From a checkpoint of a small image classifier.
Data: trained on microscope photos of single blood and bone marrow cells, 28.1 epochs.
Rows from block 5 of a small image classifier, named by matrix and row number. Rows with one number belong to one channel. Each number is 500 + 40 x the weight over its row's rms, rounded and kept within 0 to 999. All counts start at 0. Numbers have three digits each. After the name is the row's rms in percent of the matrix's.
After each channel's rows are labels from the 100 images, of 14976, where the channel reaches its highest value: "patch colour" is the nearest of a few named colours to the mean colour under the peak. Only what is clearly more common there than usual is listed. The data: microscope photos of single blood and bone marrow cells. In brackets: how many of the 100.
# convs0: first 3x3 conv, stride 2 (model.blocks.5.convs.0.weight, 192x112x3x3, each kernel summed), inputs 0-111
# convs1: second 3x3 conv (model.blocks.5.convs.1.weight, 192x192x3x3, transposed, each kernel summed), outputs 0-191

convs0.117 111:429508507523477481551434493486499482452545593462409494639467494525541523544486490570470526524444539502499440564477548537550475485490541454503488441502550555518493506518463513536488508510440494489487526490477503562530502533512531469545482463489499496483489491429491438439518388456575535511492502498523496504500572526403506471466531455507
convs1.117 096:477625486483522517495472546457569523477539482463430486484497538530441450540515498434409520454507502524490541559517487521452503430482518480584521531503560522488418504510531447604511570470462433487459533479477487475501421490496549453548502495509500537477512521468551522554510420519523456532442502535487525457492507414471535501486506456538512515525456460505493433503472437417532547472570527566470445487553455498609520553420511486459465503464419496483494516543498516489532431474541476514463472529518545448462499504525470461525565433548534507529518575478488486531488463481466514535
patch colour: purple (68)

convs0.176 108:533540453492497492496409528479508474437497531443444492554505541536501474454490516550472514539554507487473512571448442583470529506548442558482576514493629498536494485493469447481538463408456474512461518499538533543539512492538463482513442474446505514514544591488523475445418537532527475443478484555495500475497457507538444541501508489559
convs1.176 094:538507530493479449505449518450521502489541458456539473506501503455537455515480479462535503507461517509558495449479526480449494594537483520503440478516518504494550447506546574455494534465433465557437538473460528573409589441501464494462428516451545491532536559564487519513503482516488524489402508520479514457480547519518522501470583555497477472516516493541439554543587509508522484459460492510536530450434501572507532429545436503500470490555476436602502507410522519513470466563486585520560506410518546462542501507515542440464524466535522505477531510554536405499520467477498453520
patch colour: purple (75)

convs0.8 088:482518442450490527429505486503515471481454429499511477461495506561658467493475526449484556526514506570429534500487515588538493499612502492473482478527470516513488543488408452510514553507543495506392506534503503419435469481473495452549515510529495509476524528518499553412534557525514471472460535477535487490497519458552480523524486501515
convs1.8 078:500549490538526477444507522512472442515530554421506525535487471552447487545556510539510459499499460501484431484507498572547418460555551563472537514501547414501560501502522496501508463475487516492442571467501518475483452529590432498589508527512483506508523525461451447494507462498443445506591526499497506479525476464606561517517542483544533451458502448510446457501413462547453471514509480399460535461522548549462488548565472524450579528455502536474480505490514410497487481546481499501496560518561523522546503472529477510605430493476506436553524517497507484455572536466512549527
patch colour: pink (58)

convs0.127 113:434487423536482518555524505523454475453466477534461449445503393470521470476503482451599492465522472459373449497527490486573487516579498446461499518521516504539497478506448589529483534454506523497425490466489494464467502540492546463521490584494520495593542595463537498479456506499530517505497496510462531520500515475549493495457526460444
convs1.127 099:581414465502425483444489487476546489492498555492515486526596527491545484494522535483605515516546501489496464527476535435472551497494507503510454519487474507438566483459388503464502523536440580538533532484538525471491550445511425450479483472538565492542548504546520519523546455437444564514485541449466530477509487495567579473488485421529502441480533545534520460524464533525451480514529488537505517432466470507500473523606503541496464525502501497547461487583490551514461409553513527467552460521547455504534490554495482428461531559542442590497475497527460543454481505471532535513
patch colour: pink (65)

convs0.169 079:564456514485517497476443527520534415485532473547526529555546506501481510527471448542448488537515540517474508408540505482474560486464469499454500455495377492440592447494521537438564541494522487566437558562609496506481516466537502480474531510476501465551489490579503527483523452566493546570492494462447470543497520450502523514475490525494
convs1.169 079:515474529447520538492552479462511560533417482466445511460509451500499479518509520430524521440495474449468499472556563515554525493494470546512506552491544502504528463544484458445438532495496602523532498550486495502521485526448435552475559525524466513492490472408555578528413495429533527476597507512424470519459560514493422490538582536466536487552399511497496529482491462529555499539487453494433546531430491485493510395533493509484523466515488512494523506444501459429502513462567522448492540458469457585527474465459439497440513561476491539455548486457520443494452492553500519457
patch colour: grey (67)

convs0.19 080:508493488513480543474520510522461455546471463437455575426497549545527461515594478475399516520466533555501444509530462529400500517523579506442483521482530607464460454474545551459492458484543529478440496484462516454526446524536480525500439453560488442511508515568522474499432507507507531453537543495491456447507504563528505536537528499456
convs1.19 080:565600520485532420471488459511517414430544504533541564578487547456473466524470527536470485503496524505501506374503516540536454516481548437460471451517511507485546511435533539463557576524468455471507488449499494460463468513487509508529450498454527578533468548529524506635481370515431526531447501493528500510520501531399538528530513548508500527554531519420464546428443490514563501517466470505515486517509524469552490499484543542504481476479506500528487482520483508488465472421521524492470432537520447517517505549483550464514582469476521424540531466550506504512422476518510492517
patch colour: purple (69)

convs0.31 103:523490531485472553588460501521493509480500405534485528434520494435493554603562492502456453430452497575519525535535417476506468570530527475544458524485482490478550524506527516497574625485474495559519545522558559517475500479454472467460517535452491547487485500526508496472542504556402466563487534518463526517501512468499476452508486460518
convs1.31 084:540486474478482494541511450573483530494436553539491520527457471505540484489593479519444500503551522509471435467517502511506501439537463462427554507471530564538545507520503517413488421609507456488549584509510480464432457510471525551455475497502485469473530443519593572505504575502467529482528486478540435508487537542476497487581502535556468471449506533525493444518487454527456461563544467455518535542427476496451542493482520552542516532509476495472499534437490519471495494447501447445505593539429494472484464466533432540460552590521478553441523481485489503494416476491525599485
patch colour: grey (52)

convs0.110 090:340489360531509474502478483473448489449474485488482547484533472536495503545572569475434538533465509531479460466506485498521482498432464494495447501513505424524487499495477437558504535551527535476486519540510459535521508529521502504503540545555502476476445554480452448503449471517518447543482473472543474466498497455612534481444465501542
convs1.110 110:472537566439478474574496532458549549573469488518490499456499468463462489495474531398521458479453508490499582510472534520433562524471535458448529518441494467508551465559486492477464515468466473553501621496535485449584425503501503455384576483572537574480455492479525537506522491513502475526553521542496533474489501458461503468514515459487533578539508531522487527434448473481543455516484468558526523519521492501535409477508498472471550548517489458420504536524461561499518510506570494485562479507487462508538524505481451622527492430452469539442490568496533477447516545517535482528
patch colour: grey (49)

convs0.9 087:581562500451454520463545555484497470459514544439548509480511490565482477476464469445383546517504525537438551515529488537498583499494546494513529510485492571500533458507501523539513516548544509536410569523505487416522474505507476471473487469477512470561511589499476575479559474529494457481496451509419495451498517504491588503583458485489
convs1.9 080:438530517509524499524510547554480503459472477529499526513496539502440520500497574572458512487498490512463433466467532485472477584569474489485496494508450460478437464436523457456523427500521585476528486533518492601522400502507466569476543471424551499489552472494543479484509464447518533536469446466494463538507502520575482559526482558433504535516503532475504475535463507470407478500431562498507502513547558556452474540499498487524486469506545535525513460517494454491516503508547511459427578525520459473477514535532599411506488536558576448405508547536492464524573406526538552488
patch colour: blue (33)

convs0.21 140:440491475481482438498338500500545518559447427514521448471501618499546443512517495508521514448504491380482533516498449485422523489498530495488539467484490515516481477489471483549491500509516487498543483519528520496537455517516441505490428466528483490453496487536491497498535502504431496444488496479482490503501590553616518526489444567457
convs1.21 137:465571523450516580428472472492539439509500558460457522519538538508551437493498515609467460471503502549420544472509495531493487497448488492540542557533486530475529459530509446560535487486549488508532459511518487460463567510492500541521457474538468480530436455476520492494464538510474454486473573531493528454419568550453534444500478490548513479479524465500496518474560521527459437533494478486518476506598516506574519475479480485477498549436496499477502512451575497476499483479519531516523539534481539412472496460439549531474483340521497488481510578488447595519560456446507505607
patch colour: grey (52)

convs0.144 105:520507521479505470498475511610540510505492479562510517542499512591536526492527462487497459501519425526451547467494642510572436540407486588467491495596536475428491494520487511515543535495517526483519469583497497497482484472486497533495426454500482501491468448540474473481481492589495476583524426500530476487503547515451518470511490491453
convs1.144 095:514487476493521567513547485472447433552546429528537477436496484417498458524477509557562495506513478488486511457466548479533448497539552525501487471468498484542420564501487506550452484383511450471489530566584511394504484474479545401526516514544507596415511546455512498409525469481487556447527472495485523529470425453548487498488505515466527511449504469519485456496495531578519580482544448500591448461458500445491494480523531481464490498530472454490492460484522506488507515505524471564470499461546463600547490556504534519474469517467435484493428485542518512558565459549505455483
patch colour: grey (80)

convs0.143 088:470489507521500400539455516535585503522523449547509543485474423494516513503506505478505481546478493538463481473526514494501446575489473440525484559488489477425541548517602547527556590577516475514521487579548566555470459452504502472487492587437479505518488462466528535488494516461490438503508519572432466442495505490490478513421432501486
convs1.143 082:489490500501524513531460522454473511557514514553446458553486407473495546510506514515526487535516506453471455506513436584544448498508440515417484472524540563515537493572515537442428494487556491472466561501537515477565495496492513454561467546557524475412524517539498521434495519473422477519437492482500471526508515556525455486574471495516517476539502487503488535503464507547521629506528417461512475534458508482437509535478568542504499486442487410481512486591455493463485556463498507491429525546534520427486484456557453507585458548451431455449504501431450506484452542484465563552
patch colour: pink (55)

convs0.40 109:534563519498505465522445524497521487444475494510542512488510518536514486565408472460502513550609438529479549507593510494479544515411579502497496505532452472473457492494474445504528489566509463491503522571510527522485480455463404551549405428528497515486489501534448489461564521560458487571472448454395520518502519488517502496485505509494
convs1.40 103:469432502518495428498553507460449469521527589468454506441515507481549484548447545597546482495480501458438493455490498472486427546512461544548413508559507489547555525488465512399561450509456452511490509495489492494522478465522548564453520482529499469562468494490516448474495495460510609500587482473515568465461477480483477583471562518495534442490542486465432519524471491489458499526407529499492490427506508517482513470553518574502490484516473508611524551531547443489458485515524451418461497514502453477580499465490449449455445530458484458532526484504498484468602516485526471466
patch colour: blue (27)

convs0.106 089:430594537500463542498417517520468509552532496462524534474382503534476463544559505479457553544473491557541481459452499529538487510507535469535473540465448432479506580456450469534507509512509454459493506496432488535497514472544561541475449536565530402545461467531458538482455511530519497492472512531473541464505488491571440498432530568491
convs1.106 075:488537539483497538512509431571553447580501475597524511479421456521451555503458478538444427465462516484509483463497491502562487543519517523503523482484548532505550506532493530461490544529546468523503480488509542521528483535536499432516453518539496539516489491477447522565431508531464528539456496481482475546567471523429508451584521512526441548458498455527492531506504481557468571459481461459477517560551496485509494579432526479583541505452538502482569501605443455451481569416476541543460549523513468435499471443507495482521522481461470482478571531481521502488415610516580465467
patch colour: pink (54)

convs0.86 132:593501483476498495446448466467401495509496568513520415582487410546457522464473531550562521495501528395562457489495543479524488497549495496498457484518552499502482500514462511479504504560493485533441527553474501465427516464485534496462525464485486501577484404470509559472465490508606492582484523415506499509501493489510517499550547502510
convs1.86 110:503473500496521686515447521513473576514541483492426525488508542489521489461489507563462505510410537547519412447455541479546560492502510500527469469535518514503504483545490496586471452508541504507486455502524422487515565505533497428518483513532512497484596515451525455547454462530488450535483481594429450487529472535440547510505463512453502474491532520501493474524544528468440611482431544508444482511519430508454504507509501474549525603466486518442579470507507513460497481461515435528523488533529541469474502530451473425457490483503523524520498554497529526555513466484505447581
patch colour: pink (67)

convs0.104 109:460553499477476516547544539578463502480491567473442509483528439532509456517489505544424482418470519516558478488504522495515540494453557476488474500495501548485483499492518561514491539501532585537572490510492436473506497508512478486463506492482508450503458494581513480482483504432431444658516423464594456491500479568518526469560500560487
convs1.104 097:442496485509515526545532424490444583540467410574473500557520436509489546568490461500419500474508448556517578550456537521442494540510429413470468516529476558505511569461553507541490483509467445490515447522479499468508479513458515511477483526550446463514466537468519507493530527508537544503449428417600500469488496446490487497477464494536536543521501516539547443442495493538516529489457488450605461571479486490479475526518532491455549481499535479461444461556477485481502507537450557499519464523491493527517428577544565549469479486465468440470446559522467519487479446421499515603
patch colour: grey (52)

convs0.187 082:480574561447511529469504531609525496517524628439451476494476561505449577515496485515499476484509501513542438480504491483530528449472497494461457547469379484484530471492513475522522480504471441556422501509515623551479523485525497521445442513533533459531499463530503572461512552478491533548555447482496460554497500467517487496489542508482
convs1.187 095:518463455496469485564495557505415487521568512521452503482493511490492553553454474484495539513510478481532443538500541485498490513518462491495371528486492503491495573456530427514536514517456372479531438519472516502551527453512503570468441546502517461447519476434489504403503495529536593481480549483438474528488457573507487485476499513463476556519513497553576427496434527502506496463471539491593506484536559520482485497512419493482519443437549457511567393550419426541521554526449556492479438524545517579505515499488507437533471553509481485461492482507507508515492502469446489468
patch colour: grey (51)

convs0.171 104:523511470415515471527558562480495503477488427501508544528529406485447586508495535531440497417513522469613475489454470457516506539579481496519453464473529472542461506508507456551534562402478468518423527539608551448556516472501526489487565550478476472540507477519472548453499469507502514549499512492502558535500517472526508474495504550514
convs1.171 096:555547581470563510470485463506501540516525524542449486458449467479517478542516489424444460471509477462485503494469539529497505452546475464504526551531447523528473575487509462535474441485489527617491470518437555505485515532509485487447489512535465499489535473485463516526455579493454493464607466538491424497456497531437566496493519483483486505585455512507435437462480537495498519447486433416454448492492559483524490474499458466523448515492498405542542430472481467516503533479516488479511512416489566576453528504537426507497487489601481520405473562511532451472420430502524544542
patch colour: blue (53)

convs0.107 105:507556448461505549447513496523441513470466514481474430560484562616558506508501574524435486533492493474483509507518487553542558476567634483505481474513464526516426492492458494496490478515558502488448489428512471455579553519534503509428424489499513502501545523456507554481436466518525501516483461486548419515502480520565544555466489506493
convs1.107 093:535546482483550482461504434485513469446439582515486482517516483518491499507512502466502545485439535562435504540445524530571478507510512543542454480513473504518522554523492524457495543518531535512500529436509560433429515445520487524484492489415516506527476485538483520622546546492477428450493462552556499531506445433548576509426488440501548454554486491503514481544525500421458556490438522426412402538567549452501426505492460504511460517440527496531523521505523482510476484480522481498463590494504447463483469440524555489562435508496465474499460519538513528502603584476469461470
patch colour: purple (55)

convs0.72 085:516504593401549507473453453454454535528492444556520492450521540486551486494538511429468505464487477504509523464575527491445517524585607463447487458494478501462467529525531501432560521497581547483444499527481433474504526472508500497487520572530479501505486441578438444461454513512484473484495511511444531476504541435599498479521508513467
convs1.72 101:490536446527539445447473455468465569563573485561466533549482492503500552556434511515486430447558504449506533504470457554523491445527439468434533480489476528565485585442536514452536465525485516524518472581446569445435533546539470503452509506434500513484463527492470479568503501529415487520553463518622507501496517429482539511479512529428502480484576500485495447492551548495510473512527483396490518527556475478439492497566489471498548500508528539487437514493505472496503545524480488547552483568465395528527462434520520564513462511515493471571509433528518478443549465512517498516
patch colour: purple (54)

convs0.90 089:546495579544463443571432512524502521482498503423498608435537536466498556511533520511470462507542490498515569462499487479544430446492500476543475543476462399483497484514537529575542468473512509487524485511504458474513548486504567570452476482522511471465420512540411611453444460504441518495493491466485504527498436490508541540465510517497
convs1.90 096:453527527463553602550434521489445416513506495568486449439494561474535498498530470570553489506492522548500511502419521456494547485471499444549435521427471514515408522511438509510554518464493466493528513491636470450472580424484549489435459514496559532483492477485476463517504508510573491393491553543456555500471483520530488475490466483501527449433533500509535483432507530526517472464477407479524536544502486542517544460493486528493512481487439429503527503520459503478517508455554479584508461525523591462525531502523429545518467483475526502435509546441421505531506515474518468530
patch colour: purple (55)

convs0.73 098:470485583495513508505489518439480465473505501515425518478429470566515519515526470491569447460580515522440513564554516515528537502511595546444460522479516500495524526474571496492499469483440516453461446454542394474515499488476538455561545554561480516467450503517504430533431518531456535484468452510396533433500511532555509521466479492477
convs1.73 100:508429459526500502476510503480494523544499455536544501533462468492501495545492489479474431526495548483597524490493527518524520472515514485472499483482495481497489513530577567468511501430463479584496491513465524538537524447510507481486578440471499613565484574559478490465596497547432537485564441482551555415448471450482503511442538521466524482530448494580432522503503534512511406496524542546468563443493444489485462478527527533501505527563465586548444502393499490522504477497507494460501476518482505516579488513500496541513462565566494533484503424524488439488639465522473508462
patch colour: purple (57); blue (27)

convs0.99 101:540485478476523512484422519467448495474456534587531446569534496565496516449390547550493496464515561538483471512439457522493541532482481526528489607484544524498467543492524462490515546481534516493465459468475553532586511521494533449492510410566535500482482607518521448463516464538517564552508518478411563508502480500481504501475523493457
convs1.99 088:509466472476462480503548521517515555510563502498515550480478526566492477446571509485375495443532489494539527496523481491476486486515492604528578482514506567483447517514504499499428504409593523567459500560457450547474529540485472481511511455461545538500540461509530542432466491535491491535533446622448461498458477479437515486509533470464545529558436501506482407497530501443526474464499492577483488446545557504566541556485560518502449503494415510526482453502470481580539506536587547486394520541485518507509497516544451484526551536545478462450453526533526487509512457480503506482
patch colour: blue (28)

convs0.136 093:476477569410548511484522533443519442469485496474449539506479542471447524563519500534484425445446441472500520558593538508481517534507582442455485436500467438556473439509517499439491563551528562473466464495539610501514504545526562525505462496556491547480456528473526522514466509484490577488523527470483506438505482532510511494429508452491
convs1.136 091:552576489483468437558477410520450548509471501516456501458553495492519463503551490449471568509447547524555462494518528585434465473531536439503422517497490498459486515411496436509516533534461482546537397529489540489520559462558507560458513503475502505464544473506547474556456470548506529468496476501565534511477453471437526563500511541564530544520436481501499454467399471488514501494510493517482545523569502459504538514486479524489488431432502535531506547529484518410474546444531460492455466571495460485454492500472523490555543420522446433598560515489589511512451488523515457498
patch colour: purple (55)

convs0.184 094:506442505503566513518597498524541494518475436588480501447441518501511541562497487469465576533524474465541537520543448471426481539554449543485570459458531485420489426499468514490492495462505472516514432493502454568441526491484519528471488507491511507522582492497424474554466481461494456560529404470456507541497517491439423552494493528534
convs1.184 119:485554535451471479518478419479514431522407538554552531503517484538526470531481487531507463511520521477533451550488526584495469521503483465508504501507448479469480530480466491540554624462490570510533475496463450422454490492458576512540478507476517452506461514490527502572498421500518452524454482478556510484452494449493507522505496482505439473534545444503521530510556469476415465539509526543447476549439488466493486455470439388529551461462550490443461531512493498516506475507486535476451534541488460571475442565407511610548523403536449458497505518482538529464508394511503528486
patch colour: pink (91)

convs0.2 084:462520594467524494511447498516501503511513531519600510534492556488490523476552501466448431525480509441495552512523534524530436494495427474479575502537364489531486476500538537501475469504431511476521481500539466515555493546512534533531464383439500464430487570511434499418592460473510502469461505457537495493499458491482534486468473496473
convs1.2 085:516498454475516494518493508550520449483470594465495534513487521540515502531475533557446514501497508474473393539571550512485519423487540491587574489528458469463527448616512464587529492541516503466453445539559489517542489514493487518498426529576492549392484480450434473478463520454462460502521564555430465567533510561550467485515518542514457446566527472545486530572511495480536533471497476506469487463477490421492507480415510513537541502472497491511475415518497507455522571502503470501539520494517538473527557518450468487458462420475526479458477483524506506552545543544563470597
patch colour: purple (66)

convs0.165 120:492452514500510558568548556546520488438482440528450539502529479463427493509485468465464505476513497485548533510545538529516556524396523564487546495487574568454500486473467446527485468456511482547497497549544536503473504464506432515629487455501500506524471485529493425452482495468551515459516489513436606480498530475386507467488537492503
convs1.165 113:506479515545522467518515514518495544485466471543569502507415453544517512498498504486589469520426492495448508527490522431498506551534513583487507463471537518541519510462465497438520467503594502540564545414502539474565482495446566523457521508520475460499480405489476443483453493477473564464480558473417540481537433528508527497508579496530489442535441483458441526563484566486518541409480569441506502462535515534482484425502548493457499528535500467511591525445491463506504537499441491451499466443542460522487497536511518480476549550453444500594472512525416408523443516549487525475
patch colour: blue (50)

convs0.36 100:549440526530535559540542467476461507561461468510517449416581523467466527501468528463472431538452521514452508552512558498533534502483473562502471475525529503518415489517491457499467519460497463471534463446514379490584473502488442511500493561507514499476499478460493462507553430464464561547479475558451601480502467520593508505519518458486
convs1.36 090:579469392536458518521569537479539513494498550493391542492498502466474510449516531529382429503501539537517557455490504481492458440486463527557585500507498480548554520537461513412633496493479437520550489445476494517466527544520552516504528471470475522485511462501462506507522463429474411516534503493549440504481480478497528536490499537474476459534493511474504491586574599481487433551445496463459497484527484498413480431511495563537475530567499543456555483447479493543519523514458464472499553510497532440549479533486563494520535514489556505521562516546515462474551531528512507473
patch colour: purple (63)

convs0.32 111:439480393473494562504544494533435533463564492548452497473411476495580453429578518458511546447497540463489462452467477550496480483510541386493540474491498476464507503498521545590506529511435517521514500476537518465514508474529531508491444564542506437539459497468472502501485460508612491520549553496488454486500513459537523526460537518450
convs1.32 109:498432467511516499413509598555499584484505531454478498538514494466536502486543451460545538473458516536467531466438470526475519545456522478458502532529453530490467549487534560535450440463445514507449521468498530502481540509582411415538559475532535525505460530520480514546551505512453430505520472589493583416489524490523507505494422459492478520431481491533461455465519494484497510539535499518466511415527520482541467438574527451469499484523494457540504491573495516566473520525494453513579483554512510483462527426439460613571471446479550471528472545500472526501592543486513499533
patch colour: pink (70)

convs0.118 081:468563560504496460467472523505568567547549525503517459466552551528498509447430503449430507534501502557484500517523485518559518513516526491453525501507392514506462431460481431476524545550551489488484520504483505455509549496387480592564474513495495437571441485521501519493467522487513513552447502422534535493497498469511596502492531451429
convs1.118 070:516451540500504484501515527569482485502491532504465482465493518600464550533499508587504475479443538526485488539485518457466420520523587476476550469480478514535442600484491498500530529535557445511454518478466481516518424473552488452469552546480480489496462526488507445573411438484540460466506526532502543464564496509540501466485542559492508368474486505358505463470502528507500534491413537407478474451482514511491502509482440528516484520483471556523516523585533459434572488462451535564492594456510468549511481504499397508519495501441506439487506485518508485521537558513506501472
patch colour: purple (78)

convs0.12 096:570522539458497493462452507457456516474581451467625584435510538532457473428459531484436505555593498506470531551536453475440504497525533487501463502522495480484484485518472511529530495459564485496532451523538522483540499506540503479449535567508491523512560495569462580547552535560509475481546555481461447427502452480490460492499510453459
convs1.12 084:532542570562505484461506475510507456514556477587490551538526484542525541459479465595478452481509468461560456502437499486514543534482431486456491480518466496450441520506503478462579495547525438524546485563450519543469487513509531489463456521473527444488493539456549489525401521503474482492478528475491488432520505457397517519554511560508497546483604549487486518577517506532454467464403461475517567484491498484500495553452497559560522506480570442550541428473554559537474500480469490568576491465512513454489516547480456509441458506563534504540505483559528488471447519521540536390
patch colour: purple (60)

convs0.177 078:514493502504549487493516488537469559512536448521592477472520561543532473487450460494497464524531450527505484454485477449453485505503504444427610545490446459549535486534465494453526514472486518525466522510497513499406538495534486530434513514485441467482441454558525527490511510538430517566500556480506577483495586477459424486635494516467
convs1.177 075:556433511523506535479487439525531409414584490456440493540497534549465524545503511577502508517523486545520547444522524489528514464444445509491545510505476467414498541440472519521543429496488482528510428399536489531468513500537532568494467515523447478531496395495466533499426488522527498472543566472505458536458438478522549463489501508462470475507541535441435535516492561487463462495497439501524550499506503509512515392533434555534554489491529437497471458460486523451505545504491576483574482488472537524493443502479492498487601540449482467539544422558541499486550497487470582452
patch colour: purple (54)

convs0.159 093:526554409522531530486461495476455516505469462474547505536490516483546528530511403569471440488562506458465439512499542502550490483471567534484451485458566514438500542526437507490501413468474455478494510496546444521472465511484543445554473582512532528491469462433515414469509580519498482452466483573544446484501478551553570497509503502560
convs1.159 080:544492542486495476452552475482596479448454547520483401486503506504507471456490524545515559513558551449503552537511429561581477469471401520521528484492520496515505503539461502493458526478478434532494447489465478561515484473540479526507511433470463503508533600484435499523596436446570456558569460485556470530464460481470550469458443436457568426511475426509540518484496428479424497504460555534454489481447492484520503502530473463547505478500484529536492564472483534470545480493452495484443470484495534518512541479438560407499435556525506527520482455503589454474543501487516520454
patch colour: purple (58)

convs0.188 078:513503473480495464509471463563435465516496478474521563441528588426488492578421538493486498508454536496559481476555471469471498441510500527545453457470479431490501519477502476473512558445495506557453545560549567477535548497510523484490492545598483494512491506465492488510598471503572511569514483445555455549506533489546567506419514429498
convs1.188 085:528496453484507465501452521468524456564539452444534460488510499493509465508472519452551566500548478468468568587454485485516436489426505483513603568503482562503543537463487538473490387525479517512533496557477503535528498423493454512522526510503510538474448502483491519529494485507527524527595474511445502554508509524417523539497511514534498461520462529471454491481494484580520506523531492421502464452486534499549526397439440420575540469492466558553467503512518464463546437501535399541503461468518538493492522469553496468450507544513535521501481505523530540527340575476548504498
patch colour: pink (62)

convs0.164 077:542539472512490478540470554511518527491635497488518594443573536523518513552501502538581506514541487426507481492562500414493547479551519496467490573524550410458510484474509460507531406495470511518484481542510509442454519522492407553435460515530512491475455572499461562484455538520478496506511440480475519491503544449482537473472478494465
convs1.164 066:480428532499485540509517505528453486541473579504409540485487540465504568540484526572494464537537456482536448466502589487465558491499490389440514479442439546466484472453516490520469475431501558534531463578534481468468489494515509501496515502497561470527435442449509561413467547491479479484465544542449526517492411474437533483468479513445508448459555534467573514438486525545536505493482457449538477592448536467484505497514565440528528499493588542545486447516512471473532497454497551505522519479542509484479484516515408545571458546421539486459494490524581467494556492481460487484
patch colour: grey (56)

convs0.97 100:522574516528478498522478493498449541471482496423527549427560507556509437457515477535550572374518435542546492471560556506518547442482541500541443480531478461493502478481448575501512528495596573498468442541442440460452529532495448534420498525476498475547483513482468527488470536582465463473489525453526493459493516516528500483476490510498
convs1.97 085:532417541519507469541433438547544496528491463534534513548508513487502508512426566602425528516503471482481526502536501467496442423460525482506500481520466481534573499490469504456522426559505446546529416546497524469559491508523579497505496504527450470464495455487500534535419504454493507527501471454543498535462468525480508538493461469525492595492518489526508470447501547563528526459507416502514473602549468489450494545515623517498556487506556581438558466557474420503508544486431459488548465507492477525457499572498475472455537529479420479483553465507514497481485580509565454494
patch colour: pink (56)

convs0.149 099:502450615502463461483504519440463486509471490510496466549452552456503509477588484547481491455492499549522485508541496568550508460467565484495461463548567569496438491496533535461491514441561605482457482530498443546470468538484481463500478536526498499499491478542492362477457507530413538532495498508508514446504415566461515494536511483503
convs1.149 100:593504508472526536487505432491510481423525349521525515545512489489479503492548501504427555546439495572543585460509505533510478494507483493478503446470544497503462510440521508436503509489520414521516488501494500530553492472543509493537525507491500551548541529498501519503513494473497508553501455497653456511507444522409557532451493477469504559513485461486531527453512511494557550483546615529448489540484389513544520456494514523449542497540501525546426510467498490517528398503530483466533528478460561545474506519503493446521555537570494494513505513492522509530488435491400448445
patch colour: purple (69)

convs0.18 100:477578473500476423492565525443472482528409495424534574478509484468460607521544560516473484449518500488544515481544440473480523498551517497542424487522463463502519476521456470529524514492400471502412446475530496500581456516518498495543513488565496474458473485507497516490590505482513511495491499504505425509506490502487514550569499397566
convs1.18 076:422543532494523440426494512552554489494446563488540469478462484544524464585542464464457521475505453474380500498464515481499500497500506462512538472480510447470493545533502490507590475480510464565438470501532528526563432444419569453481556441545554515476486477495424508479480547527518517512596573493542391484580519499576463545497492498468552520543496518501457477428487430518523526477467470498523475477504560471540492520497443498434461513490471486531557475444506450533542529533518442496459443477522515513497559462548557511483497486540476554474496542520481517530405483505554527573
patch colour: purple (56); blue (36)

convs0.61 081:558512493521531531451556529484419521533527480489483425434462470444473439446486437479508552559556514518488509477492511481504458497591523495484541483441539461554519515520452500528525420533481474477528501497472476420464543475565431506447541481480499576557478477478579535528541532459443517487560497568443517486497547560571537516456540520483
convs1.61 066:478486503476526444536518495479465444470447552591526508493586560467492509410490501564514446499478433502518442480571546451509515512489482478553558481479507448438462485541456511461548540458509512549555380487493540535462498483507496552403465542504499497554609484516518450552497511489516493532502458428422541503459524564484536480458428487480460445480541559469538514545480513491519508442430492519496549447485557523490540469439512483506508523435587496459531512542516472506505542479513560478529541456502503447515427530484510442518499473584475528415517507502491535490534527544497513407
patch colour: pink (72)